python train.py --arch="resnet_bottleneck" --model="image classifier" --dataset="capsule endoscopy frames (Kvasir-Capsule)" --train_examples=42238 --image_size=48 --crop_scale_min=0.5 --horizontal_flip=true --translate=0.06 --rotation_deg=5 --cutout=0.4 --targets=["finding"] --num_classes=11 --norm="batchnorm" --hidden_act="gelu" --depths=[6, 6, 6] --kernel_size=3 --stem="deep" --avg_pool_shortcut=true --widths=[192, 384, 768] --mixing="mixup" --loss="cross_entropy" --init="trunc_normal_002" --residual_init="none" --optimizer="soap" --beta2=0.95 --learning_rate=0.0027 --beta1=0.9 --shampoo_beta=0.95 --eps=1e-08 --precondition_frequency=25 --max_precond_dim=1024 --merge_dims=false --one_sided=false --adamw_lr_other_params=0.0015 --max_grad_norm=5.0 --magnitude_pruning=0.5 --max_steps=6200 --batch_size=512 --epochs=75.2 --lr_schedule="linear" --final_lr_fraction=0 --warmup_steps=620 --weight_decay=0.2 --adamw_weight_decay_other_params=0.01
Rows from block 14 of a small image classifier, named by matrix and row number. Rows with one number belong to one channel. Each number is 500 + 25 x the weight over its row's rms, rounded and kept within 0 to 999. All counts start at 0. Numbers have three digits each.
After each channel's rows are labels from the 100 images, of 14848, where the channel reaches its highest value: "strongest on" is what is common among them. Only what is clearly more common there than usual is listed. The data: capsule endoscopy frames (Kvasir-Capsule).
# convs1: 3x3 conv (model.blocks.14.convs.1.weight, 192x192x3x3, each kernel summed), inputs 96-191
# convs2: expand pointwise conv (model.blocks.14.convs.2.weight, 768x192x1x1, transposed), outputs 96-191

convs1.7:453486476546500477496495520495515471517516484443536462519506490500511523521493460512491534479496566533528535534485507469468512470490523509480477516494534482502506508539513529472500522482493462528512478513482515522474467492517527491477504494529485504506536486529507480443484515486490592469
convs2.7:500484472500486500500500525500500482461501454500476571500500543439517500500500514500500547559533500500567489500500579516500506500500500519500569500458540500500500500484515500500461500500500500500496500466500536500500533504485500449467482500481500472503465500500500507494513500500500485500
strongest on: finding: ulcer

convs1.150:467536526463510552510502494493493486538494484499515496545482486511474530457489497509528514506512512500517485520511520508510434552498527496492513478535488473516498489477450538478498511487529504494516530509492533513507475505503503469507510520514442525457508485498492550471490529517491499526
convs2.150:536452500513457478532514517500532500503500503575480558500500500500509480500500458529500466436500500500464487485500500500500490513518462500543467500531513500500500500542500500500454500547500460500500500500500580500500500500468500500439472513500509486500500505514500495575490414473476500500
strongest on: finding: ileocecal valve

convs1.189:499533533490488517498488535502490493485491512563516522498505413389468489486493533491517519514502525467516470495486472516499479525522494488485496529494492501514493471542495521545494502472521481477441519503488502491500482533490511492484478498484501520489514495509508574539505517467498571477
convs2.189:511506500500522500500500500500515500500446500502500500441500500500500511518466516515500564500438513500500485522465512531500514492500500500500471485500500567500538500500500495468500500500520484500497500459500558500513500500547500529500500500500500441500500500500553500500500457500463492500
strongest on: finding: erosion

convs1.128:465472517466483443489492485519510473524502508472534503478503511517507497500475463491510513451525507490475473495514498493522484494492516531515521519468511517496525528516511479500528484526493448480546493488512514526533505515541504545482501545404526519511560542547501498473498469563529484494
convs2.128:500505500500500500500500481470477500476500500500465500447500539500500500537527500500463500505524500500458500500500500518530549446500500500500457500461533500500500506511500502500558500485500464500544500500534500479560500500580500500532500500500500500477500500542500447528500500500500500500
strongest on: finding: foreign body

convs1.111:475479462522524447511478531485494485530532499508534528521499476466516498535503467504520493484578491486482486485523521539487522499470444510505500503494475511513507454522481511480538468520490551491462497516531513508505525459468505482489512490493486476503513522504464519501469456484458526509
convs2.111:500532515500577500518500538474500454500459512515500500500511497453500500500500535500479500459500469500511500500500500471500500560510466500500520474500432500510498500500500568563475500476456500443500494500476500500476500530556500504500574521500500457500494500497446500500517515500551509500
strongest on: finding: foreign body; finding: lymphangiectasia

convs1.31:516487506536500511545448461507527502637488497514520520507514479508475494505496478463508497526512508464506537487503505498499505495526495524491493521493526503511489502526484500460458496491483543535530485489476493490502492513486468482566505496501499464534478489523516468530487524522483494460
convs2.31:500500500468548500500498531555536528456509497470500542474474471500528510500500457492512500561566496532488500500500506494592500525460495557501500493546530493525535500506450467493459523500500500500538500500539488500500491500565500498493461500473500500490460500500468520500500500537500500500
strongest on: finding: angiectasia

convs1.162:475524483536530512510508543495457527514528512494508487504483508502511497482484473525495525540509479485470500496521468501528572526513494512477489513485448534530498498521478532519496501549432511487464496478508554496497517586503549518496491475505495514481498483525487518519491559525467528438
convs2.162:526486517551518500464472520500473498500500500500531538515599547496500500500510554500500468500493500452495500500544500560434514500500500500500474500500473487500546457500460500525468500483548500517526500507500500545464500500554575500500500438451500500500519500512435484500538483500482500500
strongest on: finding: ileocecal valve; finding: blood fresh

convs1.143:483508484486488524487508494485509501486476484508526517503559501490519530558486509551495475461481493577525511518499481499480493496486498511487509477506509513498479510548490546509481514484492523477500525521549518478508515537498502517504526486506497515527492495504543434495550489491497486500
convs2.143:537470500500500498457461491505464500489586500475462500502483500500469553500452473535479500500500500500533514489500553500464500497471503500466500502496500493500500500492455500463472500500548500440500551500486500500457451456451500500527540480462500500500542507477461500500500483500448463500
strongest on: finding: blood fresh; finding: ileocecal valve

convs1.87:537499495492496502525511472543544521514593509481511527469495503532487505515511481550538466521509515476506506539517516494473499480511506500522492466494458487500514533462470531514454502497490503497541610494513512513474487481522532506509488522505508428503476569495500480497507515486515514501
convs2.87:500494500552500448500500495500500436495467500500442527500497465500500500496507501500500435516489487500538500470489523500500500475487461487533467500480500488508528500500500500500500500500501543500500463487500500486465500456500479500500500494539479500466500500556481500530500495517500528488
strongest on: finding: ileocecal valve

convs1.137:499510444539445485491480528500512537528448478513506466487524536531544484498532539498500507522514553504473442523533522506511505511506499503495538500468474537514529472514526489508474498509520505541473518495539511506499526485485496523487466509484504527466521468503453482506476519481464490508
convs2.137:474488540464526500478500525522500500500500490500500487519500525500457500527500500521500500500439468543515500497472500500468500474459548518478493500500500507500500501540472500500488500552466500500445500461500500500516506500536487504500538500434500451531528500532500500500500548525483500500
strongest on: finding: foreign body

convs1.71:522471482476480477509542538536524472521486555497481485475478502513497526480522459510536464503488506482518542526575473513468554517516554496530493482507526520529514444511526520511535487480478475509505453481482496470486492526527484500524504493470478511483530495500495468520471487503514493506
convs2.71:500500500493490483500500524493500470500441500459500516485475500500500519542500449457522483502560513424500490446500439500500521449544472500466500500516567445500528419499563501500457500500500512510544456544500447500500505500500500500514511500563510506517470500489471445454500435500451500500
strongest on: finding: ulcer

convs1.50:473486487485486485443489486506491495505490507488484481492502536511509480488507516498455486518476503505493501505486508513491505521512491501554517503444561510524506510519498487486498455511463481479542522539519520495497458513495510489478524540445507571477468446515491526517502489493512502511
convs2.50:505481519477460500500500500490526500500500469489500489500500500441543500521500500500500533500520500500500500512500500541500465500500500500537501500500477484436496500500484451500541518500507587500468500500500421555500500509500500529500500500500500500500500470462500472531500500487500449500
strongest on: finding: angiectasia

convs1.174:559457527504481507487513508524498509479497486522515528545523493451473460500480498511497543540486438497503530532483483511499558500513511496497509484502502485536506482548486468478493518518476469497492489517496488509464497490497492524577464507475505486503510455471510454486506534494476476556
convs2.174:501500500500455500500500468474503500500514500496500500459500500500500452500500500500500500520500454500477500525500535495500500500464500500500500494500500564500464500500498547454545500500500515500500500499478500471507485499461500500476500504500500522440500500500500505500500452500447500500
strongest on: finding: ileocecal valve; finding: blood fresh

convs1.29:502476438500523520486529502505472502460480466464552524476521484553463472518519510495476464454513501468480504526531477518455482508465483465507484530534480521488561475545497453514471505503516519519519499516542511489533515545499506534466498462446509479495566498512522494510534484501511529480
convs2.29:438500474446519500500500500500500498500500532500500500472500500517476536500479500500500500482500500500500500542500512500488500470539459500478500464456500500500500500500500500500500492538479507500512500442500500493500500500500565500478500450500500495500482500500426479500462500510500500455
strongest on: finding: foreign body

convs1.93:510476517477465503505509511477474504533533493451467486524477510469485535545463526508527499554525485560463510503479538453506488558469488523498522508474521515496491522464464536499465445448480448466527513506483510490516489530498512526494489493505446455510476525458506506475469515498548492495
convs2.93:477500500460500500534420491511500500500500500500500500447433500500500459500500500500473500500449500500450500465525500500500500500500500452432455464500503510500504500500516447500500482500500500562500487500448500500500487500500500500497455533500500491500532478500500500470502500445500549476
strongest on: finding: ileocecal valve

convs1.83:502519500482442485521525437416517472527516474472471473516500507512496528529513552453472496494496510469498555561487484526589482442488490495497456511502504473491495531480490497524501489507513493472483492512514478499514507475512512495499517540499502496509511496482548507517444488501527472522
convs2.83:460444500420540500500492466523500563532552472456488500495500500500500500468465500500500500486532506500480500500465473500500500500500426535469519518500500500522500500460537460500500500535494501518500516504500477545500500500437500500500500456500552460530500517500500500473500500500500500500
strongest on: finding: ulcer

convs1.45:455488476447462493509504503526522507525517504543496486549502501467494518480497523519508492491447494490525462491489473449510501550500508500536495500560484494486499585503520486522515459517483520492516521473470492522537490515508467491505512520471517485513475520507478543496514483453509501523
convs2.45:500445500502537540500496540500500425500500500531500487521500500500500500563475500514500526500483502436500504500443500500470500500540500508500486546500530500488451438454500472500500522449500500478500492487512515506498488561448500457481500500492500500500487539500500483456532500500500494475
strongest on: finding: foreign body

convs1.99:479529508489501487482502480530492467486474441497508546492499448484473523498509485505486514499490502501506510516515511483480537495497510530500458516501522519509498507541513497482499461519481485522493500488456493497501483527480508490526575529525507512489490497483514487565545512510458512497
convs2.99:494500474476500500470527505478542499500500500500563519475501500500500459500500466537469500545500488500500479472502469500446500493500496500529538465491507500520500500530466500487527499500500460500517500500500462500500500460500519470455500500500500500509488500500500500466535509499516570500
strongest on: finding: blood fresh

convs1.17:507469529504492523498476495498483498519511548468494531503501476510501525487500519551539459488468473540517520500514502469494521516522491478500474515527531483508496475510495472508499490491506481456455466467525587465553533466505550489540522532530493494526508493505498448435522480487477487525
convs2.17:502457473500565500500548531553545500500500500489500500506432500544500500454474532500500447571543500496479500514578500500570514500500430500512516431500500505495500549500500533503459477500500500500500500514500490511474487500519513500520452466500495479491500497500500500570500520500495500500
strongest on: finding: lymphangiectasia

convs1.108:450512498553478563473455465493503453469499507519470487507511490512512452461488507562494527515503498452555509467515505492480488535497498505485491506490503509464496490502507524485494473482501507492498472492479508527486534497496513513497486503507535469487503503478498515492466594468506514529
convs2.108:500500500500475500520475500500464516500542500500500440500452500500527500500500464500500535528500511522482500500591500500553500500500500539473530549537500500500504439466507500480500500500500500500500460505500500500500500500569496453476500500513515546558500491500500502500478461479500500487
strongest on: finding: foreign body

convs1.142:504480508465557509465521531489504494517496469501461491505482466493473485485485458525486531498495503525498488478465499488516440473544430490465525523496491454537487492497461497517496505552491507501492489522503523494444537515469512519501512494470519507487520496541510534477509454487496492522
convs2.142:500500500500494500537500522500566558499500521469500535500500500470500515500533517500500500500465482466500500485533500500535501500500500472500467468500525500496483519486536517558521500534524539488500500461541447515500498500500500500500500464500500466518428435464500534500500500500500500500
strongest on: finding: ulcer

convs1.88:501537503500500509582508522490493456483499565512515463526474512487456537480519479484468515511493481476506502511511510487491525538547516505495536499482473482514523545493527518486484552472471473518533486540487507527469464483503514470491467496494505498474504521498478481547492527473485497530
convs2.88:500500500500500500500500500488512500518556500500544500565462520500531500532500500500500521500496525500500500500500480516519500456500500500500523500500500470500438500500534500493500513500542514502524536558481483464500500487500500500486500488444435550500540500480514501500471471522500440503
strongest on: finding: foreign body; finding: pylorus

convs1.2:501502461511482515529510469489513494459492505478467558440540483523476500490528510536494507532496489511465493494478501461489513498507550518493514490485538491508517516496505517471509527482512473476459464497446507481464508460519507511522456485497505474476506543493508513517473584497535525515
convs2.2:501515472500500500500496500473500532491500430516500500468500455500500491498522500531486503486500500407512486500500500500487500465500500518500444500500500500522541500500500528510499547503452534500524500527500524500500500500554500500499534468500542479500476531445484500500534500500536498470
strongest on: finding: foreign body

convs1.169:495525511504510513539500470490490481464541529510551557508489506495497540487485465516482513493486482501490468501455535516474511485470508501464481540464486475471466476485497519530510504510468485501517510503480528514500510507454547476511543502481473505517526489457527511518482508499478484500
convs2.169:500460506443500507504444554500508500500470500500467500507500500500490469486511500500483465544500490571500523500505500500476489525500493480511500563530531545497489500500500521500500573492490500500500478500500565493500452490463500500543500485547585500490500500526500500500500500500500500416
strongest on: finding: ulcer

convs1.184:501496492477527502514473491486474527506495479531505515525506526530505518538513480559497505497512455549459527487487516485483498544540499519521483524550531478469522529544513516491475467482464497501547476470500497470530549485554522466527476518535459473501502482500507454534539555555501498472
convs2.184:467500500554489500427495500440456485500525484500500472500512450490500446500445490546500493551500505500500473500500465500500454481504500500500427507500500548497500500519500509464470500500500500518479493500530500500540500489527499500540500500528505455500482500500466500525445500479589513500
strongest on: finding: foreign body; finding: blood fresh

convs1.21:478481507533534507511488472493454524507477482494507466472450493483492504542508484503559488477524515522500538484481477533537494490498535497490484508520523494498560505503495508492493481551496488507524510446505462493457457513535490490534545468477502485510496507458512444508486456484553473521
convs2.21:466500459500562500500500500475481532500544500500500435500520503500490500482540484500512467507500559500500500500538500500524500500500500500460500510521500465518500500461500500491424469442500512500500500528500500538524455500590500500500490500502500500500518500500532500500500500500494500500
strongest on: finding: angiectasia

convs1.57:511510533530481572457524467510475505477519531486491496488511482533553509525507540484481475542518514498499501465505508483531503506484491502497528477490493508513517493496534521474527488474494496499498525474460493534510502533511516533509476483487487502510478576491478487514494478536559528470
convs2.57:500512487480522471507581500500463500500447500463500500508495500469500500500500462538472505458500585511500500500500570503500541440500474500478485492500480509554495500500550500468502526432459500560569511500531500454452519563523498500502500500494445500505500467500487515500500500531458500500
strongest on: finding: blood fresh; finding: ileocecal valve

convs1.67:477523478487518479452461491472505484528490459496488497529500475469446512461468484512461493497490476582541537531520495493532488510540506537456500519477520517534518508504503523473495483461510506508488489500482476485496519522493509524526485493528486517533511495522493485505505508498484515494
convs2.67:520497500500463500428444500481500437517481500494500519500458505500500417447514442501470500500495453479500473473500527447500500500419500500500494523500487532410500500521500558461500488500500500487500500468465537500545512494469540500500465500500500450500500500452519546500500500500489457500
strongest on: finding: lymphangiectasia

convs1.39:540501557503488479484466523500487501522481430478502539490461474547495465499493476502462505469485454525492476518503520543484472502503469492518495468492486488465501494506534513513467474502509496494438501489523497495532469535493507520529500453509515502514488523508463503468518558523527544515
convs2.39:500497421500500500500537500482506586500500537510563500455500500481529500468500500553500500500500500500459480539500500500507500500463523500490466505465500500500524500500463500466517491468500536418500500500500501500500500500499480478480500500470500500570500500467500500484500586500500500500
strongest on: finding: angiectasia; finding: foreign body

convs1.121:529506507528529499504457512525516514533520487474515500483577495503479485482566517460493474422492484483500549474510507494490483477487518484472512506512487486487483509487486496493518560458483484483532515505478533515476491462514508536504485505493495499519492520499474503492501499489538522523
convs2.121:545500500500500453500500500498449500500530473500500528500500500500567500500504458500500500500500500468500443496500545534500547500500500500484500502500518500545492477478500516500451494462500500500500500533463500495572500500500500500500511500444500449499500500533500500517419532464444500496
strongest on: finding: ileocecal valve; finding: reduced mucosal view

convs1.46:512537503485505489537441491453503512484500512536549540512518523504558488477521498520479474493502490510501523471505506480464517521463548504513438474465496486511507471493505500471516492502499482490486519530532496473511518493503499509503558462508539527510501462489539466513501458522509511486
convs2.46:542486541500500500500500500549550500500500494502500495500500500458500500525500477512487500452562500500545500555472483500500500500513500500500500500500500536500500475467497500452487470459500500500495500500517500540500500438500528500444463484500500500500500500500500500500456554476500523500
strongest on: finding: blood fresh; finding: ileocecal valve

convs1.125:510519497498496507517516517530460490494510527499553512489519416505474489534508469499474527524525529499502488466446544522509481508514516513486489495534505488518508486491485567493484538485464487525491503481503496558485518499511487478501480476508506480503490511467489496485497504503568502476
convs2.125:500484432448455500525500475471563500472529500502502500500500531474500500496495480534471514463442484500521459500500500500500500500500485519500500500500500500533515500500500500500500500526540500510449500441500494500477499500531473500544500500500500515500500500500500500500483555500580500500
strongest on: finding: angiectasia

convs1.63:542479502561528505535446503505517467483505499534520504486533492538550516513516470471554492493492580431502522522477536495480517512494467481478482492484531495475500524491487495504539521491523481529486518511492484497522521550464510497560464549512520468502525504488473463496471441492512505503
convs2.63:500469500500452480548500549440500500500500500544500488517500500506500445498500500500500500500500511500500530527500527508547494469500506530506500500500508543500518500453535500500500461508530540500500495543501500456467431460500500465482500554491488500547450488482500507500554500500528483500
strongest on: finding: reduced mucosal view; finding: blood fresh

convs1.54:479513496513461498491490506483491517493460505483511492451592498478510496499507508478536507523500488498467506524528474466536492456516511487512507498543506508503489486502462473500486553511469476520512505486536510480466500514488467524515516540505495544556490499507490484535503501487507510502
convs2.54:571500489542545500439517511500508500489500446511500465500500455462500500500526500500500500515523466493500481496517549500500500500454522500451500456440500505468500478500513522492500457515500457500500500500500462454490500533518500491542500487500452500500500500500433500481518526500500481500
strongest on: finding: ileocecal valve

convs1.16:487473471494500507508499467485479543510492485516455513499496497489530500540455493497522493537525517491500492471487502568503523493541494503508487495504451481479487474493482519456492464470468468504503501495499490512528522491532464493494468507502589539525581488455499450503528533487450499481
convs2.16:473500500500501520500483500500500500540476500500500493451593459500500539543496500500500500476500500494500500500500509481500500500521514557500500500500478500481480496500498467421539467500562500500500544500452497500500450500521500541457500553519458500500500500500448486500491465454405498500
strongest on: finding: blood fresh

convs1.86:504484502501487468491477497479496524490513488488475514489494472556530492519512504518498482427526479538515485520470490496510496504515500494510459503479502510516514467480487569525472536536497521490529510504468476537523476510556515505501526477460534491488491453502530514514496507453505513512
convs2.86:474500442458583500500504472508500500500501503500500500500432500498482500510500478489500452500500551500541515451540500518500500451470524500437500500455500547462500500500500500500510500526500500500458474530500514500500500500513500500500446517547500500506452500500515534527500500484500500448
strongest on: finding: pylorus

convs1.101:531569487520462501499518514498464513542483507478501454541480473497523576520534506508496498479512500484499490509529487550525516485471544539446467499492507525486509504500500496516510505491453497516492502478493503477494496512492530531503559480488500508543504532532500537488517489484474521472
convs2.101:500519426495492467475500500500500500441500450459500519500500476500500500500500500456506500500500500479500500474517494500473500500453500500528531500500500500432500440500424518500553500480500463500494500575420500472500500500500500500484494449500510491500500482470472500500500500500437543499
strongest on: finding: ulcer

convs1.149:482510484486484484480506471485481484506524510505491524537490538518532490485510521485542500515511512504472477471476470516502470559462531495486479520490491537508493476497476525478490529507500492484491489504554515490486474504471445519492528500506483519495504497549515461475482454465518464492
convs2.149:500512500485479515500537500540500476521500505507500500500540500456466547500511500500465500500566500500458467500466500500500500500500550500499500490500500500500500497472500462500500500500500518500510500500500500500500500500483500465521498538500447500500466500484471547500500500500464548500
strongest on: finding: ileocecal valve

convs1.66:552484505492540505487461506482523456527457510536537523479492485472523488491534494517524518519526547489499494511474526519486498449480504515512508494433512476525554565558501482502490489509514516539506527451520485547500462492513497503511498528533490532517492445517513526476492508468478487513
convs2.66:500481500500481479500500500475500447500426500500500500500525500510500500461500500462500500495500500500500500500504523494483471500500471471458500479500500500500500500500539500500473500477500500500536500500493500500430500553500500500516436500500518498500500415556457463500520447464524500500
strongest on: finding: angiectasia

convs1.74:483526516471506491501485500539503505479508485480541479511500520524527511508501499504516512492486508464499499450474533471501506506476457464507517551527498491514470500533494545513504519498472499482479491499484509498511512532523474523457510482465474521493495426523497511475508489446541482497
convs2.74:500497496604500518491538500500525454500500500471500500515506582500500496500565500500500510528500488500540500500500500542500500473500500454481485500547500500532500500571500489530482500500500479500492485469500500500500527476573495500500500507500495500450514500500453500582501523500470451500
strongest on: finding: ulcer

convs1.119:458547449465480477487521491513517510554517514509504486486454473483506521480515493519473535489493489514520484508507473482548482515485491489512436524503498486498463488468479507517501487493450495509494472491485494462538514531539527512496488518484495471485482510497487511497462536509480546477
convs2.119:500523500489500525524500500500535502500500517499546503500493500502500450500500440439476500500500485500500500500449500500524500482500508455451490500498460547535500500461500480532492484500500500466471508500465536500528500500515479500500553525500500513527452500500500500500500552500500500512
strongest on: finding: ileocecal valve

convs1.36:465534485499522536490550494505496501483474502481539513499500515512514509522524472496480481499499448477469476495509511499522441484512515482524482524481510495457506520518473490473516519596451480485518504516511545497448552517505477484466495503552482488500536480503487522492511472473548493493
convs2.36:478541559500500563448456500500500500460475498500500455486437480514500500500485500500500448500500528500440448497500525531500500527476500479529500456500493437468500474509500500500454500500500500500468500444495500500457500500500520456479500436548564500481500490519500500500438503500500500480
strongest on: finding: ulcer

convs1.18:501464482533531527481529488524494506476470471492454481531531411506566505524498473502514490482502494505515496439492495476481481513507457485499528455507455490532561520486545532489499504498464500541517529483464512496500475499501514524449532482489494470484535490516512514516509499517518518499
convs2.18:500496500523491513500461500500500532500472518500454500500500500500531529512527500500520500500546500535500485531437474531471500441500500500504483500525500573476500500429475457533489433441522519500485477500470561500500500500500500470500463497506500500500500512494500500537500500500500500500
strongest on: finding: blood fresh

convs1.167:516500473503511492493500490481504471483510484532496506460474526464493473518509500485488485507505511513492516501506492497499527470504527494513517506530536508499515474435477514441518498464532505494478486491493534520457571490502485535469507514453505485486520524497500478474495493472499507502
convs2.167:494501531500500488456500469471500484463500500465523500468500500565500502500500535500500500500500500500500456500469566486490514534500500500500452493500475500500521500458514499500500516500475542450500500500536439462500502505500506500471489500500539484448532481500487500500500565469483451500
strongest on: finding: ulcer

convs1.132:486498461507508478525499520526530509497521471462525491489477483486471497509471509517510483480491472555512506506531508482482499516487524474454495498476510507487461490472438478476512515476516509508506511523496464503503535487504484445490481506499491435512428497538496506517479497480500495537
convs2.132:500480526498470500472500500431500500500494500525500500500500500500516516500500500530557463500441482500500496457500500500535505500506462461500508491488493500460500500470511547485492500500563576500511472504500500507500500454500468500445500456459500500500490500488480500500543500500486500500
strongest on: finding: lymphangiectasia

convs1.90:500459492519500516499465494484508494489564491491479487493537486496472530474520543553492493512496503500459528491488500499486531500517508452488467485493492535500497484486524480494544518497505525516516497524491478508480505543509525473497523479512480512510534477474561565516517493508511522487
convs2.90:500501480443500576500500444538541500500503500495500477511580500513570444500507500553516488479500500500456500504460473469506477500552500500500500465497539512500522500500500500500540509500500505495500500500500500500500500487505572500441451536475500500500500500500468500487500529500503483500
strongest on: finding: angiectasia

convs1.188:491521494490494502491506516516539533450474550512525534546488487571497524524547512546462486509497513534500487504502481552445521527519481467525536498499508497481505456523537462503497514539491512476462483495497478559509449503463492476497528494532490535468478474485507497520482521520495541536
convs2.188:460500527500514500555557513500500500506500533500500500540552528508500500444500500500451478500500455500487500500500515463500487500542475500543464500564500472566424500500500500513451458541478500482562457500500550510548488500500497500534475483535496460500495500467500500500500482533500500518
strongest on: finding: pylorus

convs1.176:496501490505501499520458533498513507481540474501518479475544514491492563466537466496488556479504520553489528495507488465497475466478489508512535498471496533510519488458528489477507522507508459579492510479481492505497479485496507502510484505520503476525516501476536499493518489487533527560
convs2.176:500500500500504500478524470500505500464461500500487529504500500480438470542454560474500500482517500459500425451500500500485505500500462562495481500500452500495500449500439540534467500500553500500544510500500476500500500500500454500500500514526500500522514502510500500500485506497538449560
strongest on: finding: ulcer

convs1.157:505500451532519457484516495493488464551532463509506475499478476496511506512553479475472493515506510495521505523515510525457485460581553463493494466461506465502497514501504510497493470504480573481488476541461497531478498500523528514517513506495500517494481518495485499529509462490501512547
convs2.157:500500500500515463500488434503500504500500500481550500480532500527500500514515450538546500517441513500507500492453500512500432494532523465500460439462500480520513500503493459500493513569467505599500487500500500480500496490500468500500464470537495500500500478575459494500530500454558500500
strongest on: finding: angiectasia

convs1.56:470533497497459464500510486511520504512541521510499523495528467488557515496500459476501490493536529570514519503487477502504556521452516518459501503489505487497498505539510481508497508521446507490506515528506455477500494517470539490581527496498535509492550522487497516547467535497498506491
convs2.56:500500500500533500500525543500500527500500500500500528500500516542467500500514483407500540503450473511500500500500560500515539500519457564505500500471482460513500500500476465500466548500500546500518554500495469488406535528486473451500544462500500500463505449451500470430500492500500500458
strongest on: finding: blood fresh; finding: ileocecal valve

convs1.34:510513539471495516496488528495481509480482506498474506561523492511492543492515515538496469488502465509509528532489519500501518483461517480498491475469473503553511504482498491472544491518493499479483513480476494502502513478510485531511522470490510480534487531521554526540472469558452507510
convs2.34:500539500532500500452421474582501444503534500500500500500512500500500482500532500470515500500500511500494478500440500500500500500509465498521521500483500500516553555506449500500471500500522500537500473500494517500500500500564500500500521501535472500500457480500455493509500500500504500500
strongest on: finding: blood fresh; finding: ulcer

convs1.120:499499491455499477475487524499514497493487552581511488513501470569478479512454517538447495493548495542479524496539503519504466509518472490505505496527499468485488523519493497507497501507516519467475539524526476474508507476498530480458490499485531522518523487501452492439518500494447504530
convs2.120:500500500500587500500457500500500500500500493500500500500500500500514500498500475500500500431500541500500500475503500500500500500462547478500500523530500460515500500472453538500500475500500500500448497500500500500517500492565500500500500500559500500500504500500500500511500444498547500461
strongest on: finding: ulcer

convs1.175:477485486521493494474502469499517508499475502464511501480468483475524493449516500489503489480503523500522472502528469513508558546515489477490498532512490502509500498505495492456483509486501501550489503456492449574544475505483476518506477550489436501523506505526508527467484570515477496507
convs2.175:500556500486500500500500536455496500500497516500500500561500460500575439524500500438516492500500466512500500500425446500468500500451500477500540486537500505514500429535494500491500500500500516477500500512524513465484500528500500558488506500500494583499535464500482547473484472434500500485
strongest on: finding: angiectasia

convs1.147:486513520518484498486466503472485513478516520502503485511488468485528503530535503498497496508508500518558490522516543505475500479502500490515501519531456483569483503458514518556501505489517503474537532498482515533496518518520456473487488548497480522453482462476463512501533534480550548525
convs2.147:517521463446551537500500531434500440505500477500479500500456500500531500546545460500465515441484564472453500532539500500500500500500500500500500500516500533500444530500524500500538509500454493500500500506483500500481486530500500450480543528497522500499500486434500500484518484458505480500
strongest on: finding: ileocecal valve